A small sound classifier, trained from scratch: activation relu, depths [5, 5, 5].
Rows from block 5 of a small sound classifier, named by matrix and row number. Rows with one number belong to one channel. Each number is 128 + 24 x the weight over its row's rms, rounded and kept within 0 to 255. All counts start at 0. Numbers have three digits each.
After each channel's rows are labels from the 100 clips, of 14848, where the channel reaches its highest value: "responds to" is what is common among them. Only what is clearly more common there than usual is listed. The data: short read English sentences (LibriTTS-R). In brackets: how many of the 100.
# convs0: first width-9 conv, stride 2 (model.blocks.5.convs.0.weight, 192x128x9, each kernel summed), inputs 0-127
# convs1: second width-9 conv (model.blocks.5.convs.1.weight, 192x192x9, transposed, each kernel summed), outputs 0-191

convs0.163:125134111125074163176133114158126097091145125132186128121157141122128122113098106107150082088108126106150133069145117108092162122112130147097107097144139158119128146095144165112114117128144148116151156142174142118118105161117146141123099126130137107118123098119134132081183092111154131120167119105087152155145117115074152145145096142165135121104140173138141167110113118143145115107107
convs1.163:130085116144135074142091139135172192096126135112085150108113171155132210135108090095106128131147133093120142176105077116109146138130097133083100140133072111119124152126157145132120132125137092136117109127106136087147145125098114155128115090123095115100122117109112127097093139123103123158131126109116136094119131161124153175147122114179122125120129116129185094121072134142099102111102119140116121136180115107121140131156127124101110124147129128110122103134109112123104114172126119150186113118131118121131147149106098125141126143091073140102126145160129152096157116121088136135
responds to: voice: male (100)

convs0.39:133128108127126131135134142082095138114100127163067106132150108144126132107126106131182159138115110159103101103115117170097128141121151165098123122104136148107127136112109109113155076121122161149116122104191122135115115108118090121097119134175165141134173136168182142068124126120090182139122138167109152151153144153123142151146160129104167120105138117094134143105142123143110110147121
convs1.39:104095164134089160145128142122136126117121136166146111148149162111152147150153149105152117097123142154142081108173090141150127103181115157134146084122170129138121130148099169120104114133121135133110126138119156139139103141133123101135159192112153096083121195167107139098129152106171096114141161151143097161116097122128097134158158145135124135161159132131099138095129156127194125078128119131086150101129143102116135140122147128129096102120093129098174129131151149105132129115112112168131108121138121154173087115099133143132104118155157122134181140145140138150114129136143119073
responds to: voice: female (100)

convs0.182:101101125116095116113119135152083098096098133151107107104118160134093108135123125119123125117103157123083119102147142123118116093117177145145121132108105103141166101096129078131151096123097144094114162103130133149127139104136137099152105124123147135111146117107144184131101079160120149125082113096178145176129087103152119153128110154148120082195105167112115111122124136115104137117151
convs1.182:140167102163118136108117173123107099115186150126095107142109155117118113092143100148117143116173092123188112145075084121129167149124114141111121114157088100119131169133113126139118160124140175150116146095125142125122123109140129123104164085174153132119117132101138129135133157114118117112119178160080100112164092173096115150122139121177121149116129124130099128093148168155106080111104104142124115123137153093128117101139103164112121125133165126144125094156108133081084109111107149101081126106129111167140138142132117139114104112130121110100100121196115135140131123128130120171
responds to: voice: male (100)

convs0.126:158130133148155086136112183099135149088124125130113119133132093105170115129139155072146080132135110128140145109129092104145094168120121166154105138114101115147144141142098111118097154149130116152163114166128179089119112140114134123132138143122158132116122098146092103091146123112155156135113137121141067147128158127078136102180116133086122105122136084191149126124124152115120129116102
convs1.126:129116107148083118075105160139097110132123161197126138112168156151125179112156128092114141134164164124104092133123142133110129140137108144133124127094134157122137133159107124144120139119121085112139144177151135107078099125139136133146150187076098142140112129151174097102128134151175124123088150118138137137104127166119157137160162131116160138145115114103122101120142150117139104092127136126129155116110159155152108089102143113101153148111091163147176141138108109129135122161121123095092129089127190115118086118134135146137118074149162117139086145153097163121150112107146150129
responds to: voice: female (100)

convs0.91:150093138102145143112168118103136138157113093146107133109134158132113118119158109126136112124114132112152149111120141153087140184094096093138142126134163166091157133170128158109156094119121086101130123119101086110143138130090157101118066147084099118142124136133116206138143115141090159105116118161127118078160131146121144153128122142149085141121137151111134122132118127076093119126123
convs1.91:123140078109061126101100135133094110094134103095129106161110153132113130134148129149122086164176119102158149168136109100103147090117092100115118103151132147093129131115137103104154146138132137098094101109150118177129161149111126121165151140120140143105100099120121139091172131121121132158075118192101120127144139141142165120105111127123121106103091106103105103108127128155122144109115104113095121081083162139093126107203149152134115162150108094134146111089140100128120095150111142172155115119126120097091141125110147155144141105090138119103137118124125102099107130138143096142
responds to: voice: male (100)

convs0.109:124160111143126114104114109123120143185113105130114148090173165088124129123163117179086107119144109106220140128113116114092179156099124105120111123113131117137160138158153110149119085159126170084120102110139130116129089179161121117134156133134133126153167083121114118108106134124120096122112150126070110146133123114120111112116120166107108129118140141128093126108131120128089124134124
convs1.109:147137145107139126132119073100134139123114073066128136070105121125141158143108105142145148109121123128151127124088116129109116131133124170085118107140075103155108117153146082121175104092122060160118082104128182104143114104114116146156104130145084128114149127127088158123151130143116101050154096127143153099129140103132159173139140096157092134115116125116156086121095117128114112116100119112134116111168119104130097122134110106113127124132130131092148124122134105096138144116137151139123112122115076139147136137120104129110104131115113127108090123156082135126107094148075108168
responds to: voice: male (99)

convs0.93:131157135133138162165122125146139143133124089138126115127137159143179156148133096118160102108114130101146152148146103122165102108120133128124112102078150156126096125149169138123140104141121132123157146101109118172128127131091149110131171083148070150109137150104158142147127149113153157124099124132072113187150122138152137130151104163097136080122100082124113084126174127107103150166125
convs1.93:149115159103113135088140115105085129142134164180106114117163125169122146164131137141142169159106122118112106070116148135154077119128122191133127141092108127145169111134117161158150096095105125162165093102113093131116092153124151110153118122126125125122141161111166134128128121152158134100140102089119137123096135132049089125128151099104166137099124126137154137153117118172138095159111150128109102118082112093141143093112107133119137101181076139100150108143097104115152151118125123124095129117104106105176095115121124146105145164122118113123093106128112132118089129148133128134
responds to: voice: female (100)

convs0.139:102115121123106094121106147112138129137133104129164166144088169182119111098141127119175084150112141100129122125096134156130153180138179081107108158168123148102105108118129141145159125111151113129089113096146154126106151142155130153119100090150108139125119117091094101105112130144129153115100106123178188095127098146112128172121136129141134094097104115121108128089126167149148112132122
convs1.139:118134135136130101149093116109175139093169091125089156127156126121094160146135141159143134145124125073141089188080104073128105116117113161175118109131164104094134177096102135155110137141124139087111095138138103122087186140113106129111158138133140123115160137122148134113151140119116144151137114124136105078150091176107084140114106123100116124128117131138133165078129143127126121122122108113130124148127103112146118131120111121084166084111174104112135106117107097123115130172082169132140109110113116091169114093106127122127100092123086099126138114157106145116138116128162106149
responds to: voice: male (100)

convs0.121:125170091129108147175095131159126147120164065097167141126122164138120113116133129126134117103131127097126144103165114138131116114109144114108138137132097082112164102129072137092108112142120088129122115157160153149101151130155120111070128113113102145105122105156119160112123150169115113113158106088165137107153101157147139133099112131127111139104167124097105089099146158080150115105098
convs1.121:139115121142138127174150131079170117157139156142123102191128133090153117097107136141099093148145133094117127109131123090124113142109121160109136129127174119104131129106132110146118183164122145174109138111138133119079159131149136142119126116111195108130100125122142151113122141121092126158094120137152154138071116170074128099146115128159124097139145126143126141136167098157107134157098106141125142153116140124116131084129118173110170106101141122147134123143128179090127147124135137191147125142122133124120077141137120091178120110132150157162146106156155130172132091143099088163
responds to: voice: male (100)

convs0.46:188107120089133137070141123122148093130114132110097144176091150134110119098135129115126088091153107090148121111149118134120147116124147114120143102145075096139114125126088125122134122120145119087098149112145143095120075170106169130112128144089137064093127111143136166101128113128138122109159145100131102102114116106128126120170098090096138126132088140139126088106106142095117152111155
convs1.46:125147119123133116126094123159180131113169137139089123165134146142147198117119122123098124149170089111143111128151134138115112135084116116135133113185171113106101120134160116083127136132182178131089113115140155109097137121138118172126172137121152094127109105128113122115127117141122067120105142106137109115134117148109158142121082145140101110132138082128138092108108100120138080154114155148105121139121120126139126126132104203105160121124186140120107103128107165098127119155145160091134138117112109118129111144175108121161162102121116179114147088175118162128141144142104119151
responds to: voice: male (99)

convs0.180:092124121150144100133150072167143144097108135084109106130133124105116138080107119136117109112117161130074098119108157148155116147142092126116140111144123112141139128127133162122086163112122130138153137168116103099149108160138110131132123097146147148135151143138127153110134147119082104123125150101227166135132135122096119199143132095138106137122117142128103149093128078143147110135154
convs1.180:111127114092154147152157103141182156106187134123128150146157143086156137129110152095156112169140094109110116158129125063115145137121121086120115138140130103116098189137150124129152183160153090124089149096146127071102147109137131135122156106147133131124063141093105126120119108129102133163116143163089109135133122180102149127086106145144130132133114115142120169108148102149104101120136099121138144103153150132118133104148171127127124133171112145090138117154170090127131109151153114131150119148126121133157098118153127150139155115139114149105149130106094083136150138094136095178
responds to: voice: male (100)

convs0.161:143138154153124121145131129129104134139115126139121106087084109125141141135128106110103081130100098129116133132134157157115152094110099102117131124092134119207101138113159097102104093101120123138099096114106150120092143088120099139151131147122092138121144095145107111128156111150162128172123102125105100107108076096124161102144149078162143180085106140123120144143117165092131132082116
convs1.161:145095165138146182159126127137122093155113123146094098083136065133131152164117140136153166079135127149128120129118146201096098107118133136112104132141120123114151121116129106137141091091174144114141150144149125140146156128113125130175118108130095073125159164122139146106137121146122117136094142114114101118124126117063079119126147131092136162132131135132098125114128124111154160165147184113159166149114155151139146095123118097149132159185128118117137139151142124160144174102093147115085098126112122123122116114141139142140088106148128176084133161140089128153116098118147145150
responds to: voice: female (100)

convs0.122:162129093119097103138110147156099165169181111145151109131168150093107150106182127109145139147159106154155082129099093122132174107129090138129120146119120117128156098145105160138122131104144122140109117109120135119126133136124104126140153125107103061097145108114123161152126107115137138144097140147109131129139119121155135167142148134113145091105139140093118062100119163120121066090158
convs1.122:130122140124098135145138115109149154125152101086107128115102131131092215125159089099123110152136139135107127121125115149114138143098133129131135113116095136157091155146148095112137118127091114133084095104116155093136091125144141167145130136118110103111136126114100158125154167129124130058086157117107126117110149158096126138121123149178121109129134104166162143135083164142088133125142117156153086137143148109098150109161138122133123099101100096140095121132123159097127158115081181162166102098114132162153140145103125151141109113114089130107114085135096182131118086100131109153
responds to: voice: male (99)

convs0.153:120151177101123154151148119152107136108169129168136071136135133155148139156140165075138093127111095141138144139171161144118117126172152124109119104124119077135095126118126097121169100139151155147152171151121125188138147116129083163149105080153135151124166136172128103125136129156140071131133144124142139138116110098159152128134092120171150124133121099154110120109106122111138120138127
convs1.153:170137117127121156120117101119130138149137136135189138102077138120107126124105109119099116152124153157096089082100142076165176125125121145180101155140138091151168112093144090127116126133154103142078120127105091114151091142092127102167133110142118087154131092181137127139076138117101083113182122129151150141138159102058119143115146126127164139158102141127075119141130153109176147108117137124131096123127135106113172129151144107133127133112116128127151100120101148101150150165124099119150161101111114136116088141124140107147110108143142121130107121125155105138131126145127146082
responds to: voice: female (100)

convs0.144:124134144126125128142132140115099094132091078108107156118124137146131156118204105117126137128134117122183146102091111098097178164120133124156163102111088121128150118073113126089115134115131101101109171136113177130130141142141183092124097123126119103126124154101118112135135130104139105121149116103122137115155097158130108157104126169090143116118137197112104147104162146120134097153104
convs1.144:118134112126137113125098103106145124099162089137118160121125122182120157118114140105160107141167093109157155132131121093112115163108119121133129137161147116098110076154145068091140107116129096132097103106116159125127151141121131156110169128087115158098094130132063133117113109141128116166120071139110128123118129149115143138131122116114132138124125095125191122114071113172133119130097127117113132118116124108144129128135108140108169133119122095132144154092123155087121118213127146137167080150119097084156098116145123159133107113098077104106114114105112123126098112131154116184
responds to: voice: male (100)

convs0.76:146140120130086159126110132139095183123164129157193154150130133100113121117125103124129129150155145118200107158138167110062133130128161122160115158118139147100123145109086118139128104100126142089135116150149158120093099109129141102149116136152111134114122092124197094181111109126134132112152110141120160123142125133142117125135126138072145130144069109112114116141111128131137160098125
convs1.76:131115145131105107072102099121112116115128094163149102111121160117131184122116122123128122124107125147102136155101127117105141154144103117137107090132146078144154141097135094092174151110085139181096100075140095119121150122081133165130126110125145154097115126121153124102139139103111115139126148119095113106116119177127161156119088117125131116113119151105178106150070122118136095137145141113121101081093111136093095117181143126125080138120103105100124097143114153103119132134108114170135089126139135138146105111087114129149098156112060169124126127147157152102122087138128101142
responds to: voice: male (100)

convs0.88:144111099128105113168146136129092112113101159117122083134117154120101140117113132162127129118128146126086107131122146110152122097142132140113124150127112077130129114099092136117137112120164173132134067169105121128117164136136097121143117120143102084135109139129146172088106116124099110083129169122220148119104136105116099162175114147130141084110132112132119103144100119164142118091166
convs1.88:163139139140145115102129123110124118124190106155133135156135173075182130086135099116203148144125100098127093103132132144130140126085104141127127110143173079125144147131141165123129131170095113119128115152147106150141172122121157165085152107143158128128102102072174126081139108130101134182139127132167166099126144157144124153131110135097118126125131112134124151122122104142134082107133130121127167177139145135137116108114139163115168086137143139107104099138148138072132128143115149139125132100117099101126098124122137150114137099104166195141135111131151113111151129161135118125
responds to: voice: male (100)

convs0.145:138091144112108152090152102167142126128118089061111115136123112108152123138140092121140129143140111158118094131152140121122159097116104142163144124104163141120067152105135120130088147146150117093139099125080104119131114110146142131167147114115148090127111141142169113152125117095123097123107147140124136125130127148173155062123130121173134099146093150125052132121116128159147160112159
convs1.145:145102107109144119152135132144109103181124162114115098095163109124152147164156109122109138116140125085104126147155140151091127129147106124100103122093122142115131123128117114123124096133129086115107138141103143111096150139110133111121075146125110133138138136075114131106150113127150119106105112157110177186154115137071086086086147096094169145128132084107119115105137139134108141120177134120132142123113191118155137104073097146129166171136117114126131097140128128176134149108185108105144166158134166164083079111143138117146127167102164126129131154130125129139127105140136160099
responds to: voice: female (100)

convs0.114:134141106162149104100174129111125116170138114183119109093124155115134134122114136109141121118109169123096124175085112118071107125112162174127113108105094101135090117160134103130158119138119111100104117095135120133094122133141123126103117074083138152140133100165107123166154125148150120092125111092181098142125120089143139158116126115131157144156122096122118154102109094080097143136113
convs1.114:163130131146141144126146111112118102104109112143067105183149140111115116122108104160136128115128103073170108125105109122144114138077103111092154109131158148138128140134097090141087111149137165120125109100148083112112132095075108111128149099149188124128108146107142146125146162180102121106135137105130158110115111145135116186135120128113096105140137139131077101112124139127123115092166146139087166121141117117120108157149132134085125110131132130143111085135150116099122109132105092148127115137126065152127100122152112114180138129136158156135172152174104131091165091108100148103
responds to: voice: male (98)

convs0.172:139111124130141101132174125146104082105133080145085132138087124153118114137126169096119120095133093128100110125156096165121148077127113121175168144113113156147129159153164157097137109127142156124132126078131157137125129150152113125100160116107115121144136129127102093117096123131156165118153109157088083101113122112139068144132145146141122127125156108128081157131097127187112092118133
convs1.172:126089137104148155093090123095172081107127127130104106114133086150144082126150145120138120140121135097138137108161129147174143127122114133150150142114121135147150118132084129142141124116114125130130130118155146184120083133113086098075107118139161089136133068162112106137115116143111143119164065120121100148125137121092113123129119175143146139161114138149083116153162143094127094130113148104131124125110133137130151134133176120124156202117166177134150131161150131090166113124129116172113138195136130107146129144138138097133164134133159106120147129155136151138137155097094093091
responds to: voice: female (100)

convs0.169:107150148137118095153091115141128106148113173154129157114110105171139108156132106133160126148121149141124128137105131099112124154163151138129097143110099175142196102201111135129108146176121152097087105129151133121135132117158147146094115146117148117160107112115142134098151128138127149148125137132120170090156144132107099104125108167158134133095177138134140165123119119175155108168172
convs1.169:136105140148076130147111111146115137100186127121138146149164090139088143155109149162131111140137153168134107119163130135132119093161127115137111134150093096119151168096150128142136131127146103088111141141117130109173097112120191136097124156143131100164105164097093123130124105170091178159143128121145122130152096146116123128183125124116126120118088146129125138115133180115142100123123117148110097147138097158141111133158102118144101117091118081143150169140133113149143164072109181111123154133120076141123129101155171147121112151111133107141154132132051128125127099132160129127
responds to: voice: female (100)

convs0.50:089152149148115087159138114128115126127106143098157133089136162136102132133159112128119155113143148126079135108146127135125135167138089171110123088144095121130144129156125181146115187114107082139138131173127125146111107121161085157123144120081091115156148123095126112136195120140126139127095134109158142160155100105165076178115115117103124124125130116152122128123149124103116088136154
convs1.50:089129082129133110133120113137147082137160109125148127159136148132105136143136148168106131164181121147140145161143142109121134132116104143140182163121137110111131099117105129134152164132117170112116145132103060139134135124123116107154141081094156145162101137123115135099180132155107158161102142159129120125145106154135139185089119125094158108097097079142121123131158103150127125134115132074066145117120093127106119128137159188132148139127114146159168127119146084112124117159149107179148134116103126090096140102120125168154120086122131124140169117111100103148143149114170137120
responds to: voice: male (100)

convs0.136:119131121164108123117118099169091151125091114164139167121097127122145145108097108106137146122137123109121139065132139157160127129153154124146158131117091156152122156135129082099114141138140107128096102073143123170147087110118122087125127097118129132114103122141105136102103108149119118136122141114161137163169083106124130088103071063097124139155094148123097166094104148125133145122138
convs1.136:145133141152139175126113100131138101157095077107084115153134149129132126114094104139094155110122150122148116132139126166101146099093156151148138108149145128117135149125086099104169122138074154131108124071112158143130171100096120157109132120133170121153129102083124184100137146127090144168113121098103129093138111118101106123126097080112117118138129116162110126129100114125081148132146148165104093128159099090105092115112133158118132125106149128149128135144139130117119137146116135173111151121136112105131101106109068107124103122152085122138101122101102113116195060120137112148
responds to: voice: male (100)

convs0.96:144124120109117128113193119094122146144105115107141116101124158130134148152141171113127127115126154151084112155048174132049124092119085156135108143134148132119130127160114164150157143134148142126132109119104136096109162092098138118088176175129121107135144108116126133102133106095176095116151145134141093105128129114134121117126111116145127160136158119130152174180114123132136127138113
convs1.96:157119123122122128143148129144102127156119110156137151122172125081126109148097127129157149103154131135068100151145142137131105117140103107143149126171150102077122125145136128112086071107159122078132157111153125110115131111082090130113124128121121067146128159146162136112140184139137172167122158141133134084116144117117118130143118136152149129154115136160126125124139131111164132159139142155173142187111155170124182152131125135118131149112128056171138125154118112133132164133135122123091155095190147120103108152158104122115123139098141130155168106163135118125132089138172121147
responds to: voice: female (100)

convs0.156:170144140142143114096093136128116167144111137149130193128163106139137119081163087167090117132118151125184168157094131112142133141119160135088134127123099118114152123145104145117154137126096164119115098120114112134149130136104069110136124157137090144133114156137132148125158112140124117139101163139080108147157133141188137131137139114088106107167107180129148109100152140121096160131113
convs1.156:137120157113111174120108133125136152083096098116093125128130125092131167096118129131121141126112130121116128117130134125134128120123121178130125117140098075160132145099155063161191092142130078135075110135131165160116090118106160159188128140136115133082101126137118162121140092158092195110131096132113145109137142137131174158153149092135115100100099104131176149148112124147113145132107111164131153140141125115144110077158157112112111117105146128131118112133119090092116127100098112128107114106138088097146168141111141172113124121104133153128123141168095163116138120119101119163
responds to: voice: male (85)

convs0.171:118105061096124148137143116130143164116098106147109122155164107114118164102091137151146105198158162140094135128139144175162086135108103078144096141101119152149074144106133127109123126136141118110119136125116129137174101155132127132119133127120114157085102115129106128113170114118140117129103168160131108159121135144170131085094142180106109135141116158133129130118131099157096128152098
convs1.171:121143095099096117104182149189114118145136142142119140105163140108104160127100166134096140117154106120105108131136168107153089116112080148113159153098092135149128137155148161134159150126148110131123153134090137104127131167081168128145115145145104119145178181119159123129125098124149122141149129130126136164096149144125130109111138095106163096129098125126088149117174136112178150173112087144148171115109097112168118125087115120129148132128076130090102126104153108139114171138099142085137145164131171133127131112104169119112106117164151116128120158129161135120151110152129153106
responds to: voice: female (100)

convs0.74:108141144150134101157112090163128093115131127147115134119157120095108106122111133108127136179076145117128102131133113112101147108096116125162117101185115122123158096121116138107114111143155172131120142162180194132126135155104118118121092124105124158120106147136108086128130119127100148103109080137185105096178146142151092136129121112151121152118103151130149116159183145155100138161114
convs1.74:107136088116111125121130141168165103090164138125099112126163170094142127090130124127121111126137132129127159109092114074111133120130168086117143121163108166119121075108163110100121142103110097125116090093125176161106131142119133126126127129106126123135107111123165161124171144109153131136113089125088123129168129166125125102111123155138132097127114130173118139166133144127133122127110118112107145137121148106156139106139158134091143128118122082122145120079190092117110085131109165179167131105152092102110121137091107186128129086100138179142126096113104135096111081100109108115
responds to: voice: male (100)

convs0.130:121139110154104102125132123123113139143115168139087154130123175140126164119166115089106157127117160127084098153110115071094103113100152137131114143120117120120112113117102060108127137139133130128131153145162145093149165139091122145113127081144192131151140121157116154126131120131101119115149087108157131134128107126157181141130083113108140104123121138140146091151136082084112135168173
convs1.130:144135125172123162137137123095168069112133086141112125121133136136104119113105141144160130132120068134185147129100115103077118113099144129132153106104165114149132143102113103138112180114145143138133157109113157111131169114101150117117138124161143126118143124086161177097158188128123120158121136135094106134137102135124095145093115154161097104094146138135109132105136119106113100120139108122107133146144157050171110144116144146110130108132119129099143126145109104127123098191153152160108128131139093119121078126119108131130088109146133174112099129169081114112148089116169143119
responds to: voice: male (100)

convs0.115:105080154154110136126112088139149126101128167118115159163076139098150116123118123155104130185110103113171115151119115120132124180112080129144135110084140129147147139104134129084078158133110145132115102174177112086128127144125147139109147126108132182134093097139167096116159128124106089109151121124137181120135108132156122141096113131140094130117140120107111134151160118145177127121132
convs1.115:127136151108149171138121105144138156092120133152135130144151135128111161114143116129151127125142105079163121132149110149055132101163114121123147136092077144122131136135168124145169133139124096097089128074161119125102133114159128101095115113114100158146116150144123116142161154128089175156094112108143124132137106133142182159148122104132157091134104123099177148147081110144108127114092122132127127121171133128107135106109115092116142137121165120150112120145149108139109114180093118131158096107099088120153119114172155159136132163129106124115095122112092184096139104085072140143
responds to: voice: male (91)

convs0.99:105114182094126117105120103101142142108148153142107113122144156139141092106112132111139096102134203154136140120111149151113136144110120091103116133191142092158152099129127170196137135082139132149124135146128134119137123131144119091101083132188132155149120139134137121123137111131127151114129121140149139171123132097137122130120145082125138090106132106133206105125115106121151155170142
convs1.99:135100152109134153139135127100142135135138150132180108104095150112119116099143138074151128126124180151126209101096124160108144112155096099158106148122141136140172155109143101122142124140126113159159083104120119138124100123134120101146147140129119159144116119093150125173143133122112116189133132096126118106119150153225097127186084120135126093155120136125151140114128148123135182156102159143141101147099104114131128163131125138085182124100076155100111123127113120113128099134141125106144151120080139117108172123115139104141142151131158145126128122138153143125124096120108118159
responds to: voice: female (100)

convs0.16:164111142138122111133122130085131164163102137147100164089151167105139100142105131176148151140095164117148097134129129142070143125135135167127147112109165120157182114150159165126187130104078144131130133149139133134112122091163101143103130133063104133156132106142142077152116100135090119102107113135168111114112140129130133125160145139169147129147144098133098107108111107126151114132119
convs1.16:130172118152141136136122078102115094082138125113159102159110124072106121150132141143110134118164126109110136165147098134097111115114119110110165129088161122134190089109108136119157127136122143076141114079121091136139154110129129102141142154154177140107142092113175186147146119121110140125119135157153135104160129151088122130116137133127143094095098099131115140172154117152166122171124135098087119131114127123126087120132121105112104105113147113151140108100159136069127100168148116144148113075165113090092114162136119178129144101087106136137122117135136142133115118084142127119
responds to: voice: male (100)

convs0.82:140153100149158123110119120161114102149121137114144177116144110163083113157132151171135167141138114130145139117124115121105137122119105138124106091156140144139183108159122146140069119133147151145103104114132149122111094152141091130107112095067136106166139115052128121139125151077122128115096109108127144143143137125156092130160090130130126121150153121160123184191108120148154139120120
convs1.82:120142099163084138141141104141147116147146075147129102158111083120160195085117110137100110127172126162124138148094133111142136158128130123121120092138142126149129111112102134064201119158120119144126114118138145126123115110121116159152101133110156159124118150098160135125159128128142150171093137171103099137130116135120086118099129138151113105131107087162088137152125093097156118145110102133116112140126112131106096115131137151115124114168147091099146110119168166097097110114128144107212148123127100140114097072141080121107095129100114130105143102097111153109143118127144129139
responds to: voice: male (100)

convs0.30:116163100126101151134132130105097108129170086087145086153124193086123146124090133102096133180115122127119133123148155151114129087130102149138147147168113140108158114106123171087125157148141156115134154170118130167133104188102124146158104109120122116105100118132124116155134113079134068145159148100113119112123116129136138139136112191166128159140110121134120141133118129135129119117090
convs1.30:137107086142141094095062131116129123103122120132102135170122120115145164136096111131134141116134158137142106131134096132116147125112092106126108131109128102111134107096121101080131177109139117106070132092114101179105144151117111161108157100120142148131098114118176134097145119143102108191082127141133102124097129187125180151124155117138137106126113144098175144109091146174133143127145112111114096110077140116105107106175162122138135158135140129135133076106136155143159086146113155134131112140164113096099125108112124165134111091090117132162135108143100143112115080132150134138
responds to: voice: male (100)

convs0.43:102101139121178093103117157154095142150136073128091117140121108129129079116146118110122148095100178126114137124109138148104077152111100100150106108179122152115115151129141156131117108126119110105137127100129112077147118163146109096098104148139112096144112148128115155137150080118106136125116132114137118157124148122102173087131148118119134155144180069133141117149120077129088110157105
convs1.43:141154121142133115153116111107112105121136133142144122158125082142132121136126104139135144132146120144142248124136119107095135109139156106155159106155111142119148109141151120134133100152140091099125121087118096122142101134149150085165127091150137125091084115112135097177103134106093099140136133159138125090147107107208116106144107127164127112126143088132091115117075102119142125121153104101135117099145124115105135095131088134088141113133111150111114100123140120124075109129126122107117145130158101139140200118122133106103176101111132136127132143085130109114156147115103168152
responds to: voice: female (100)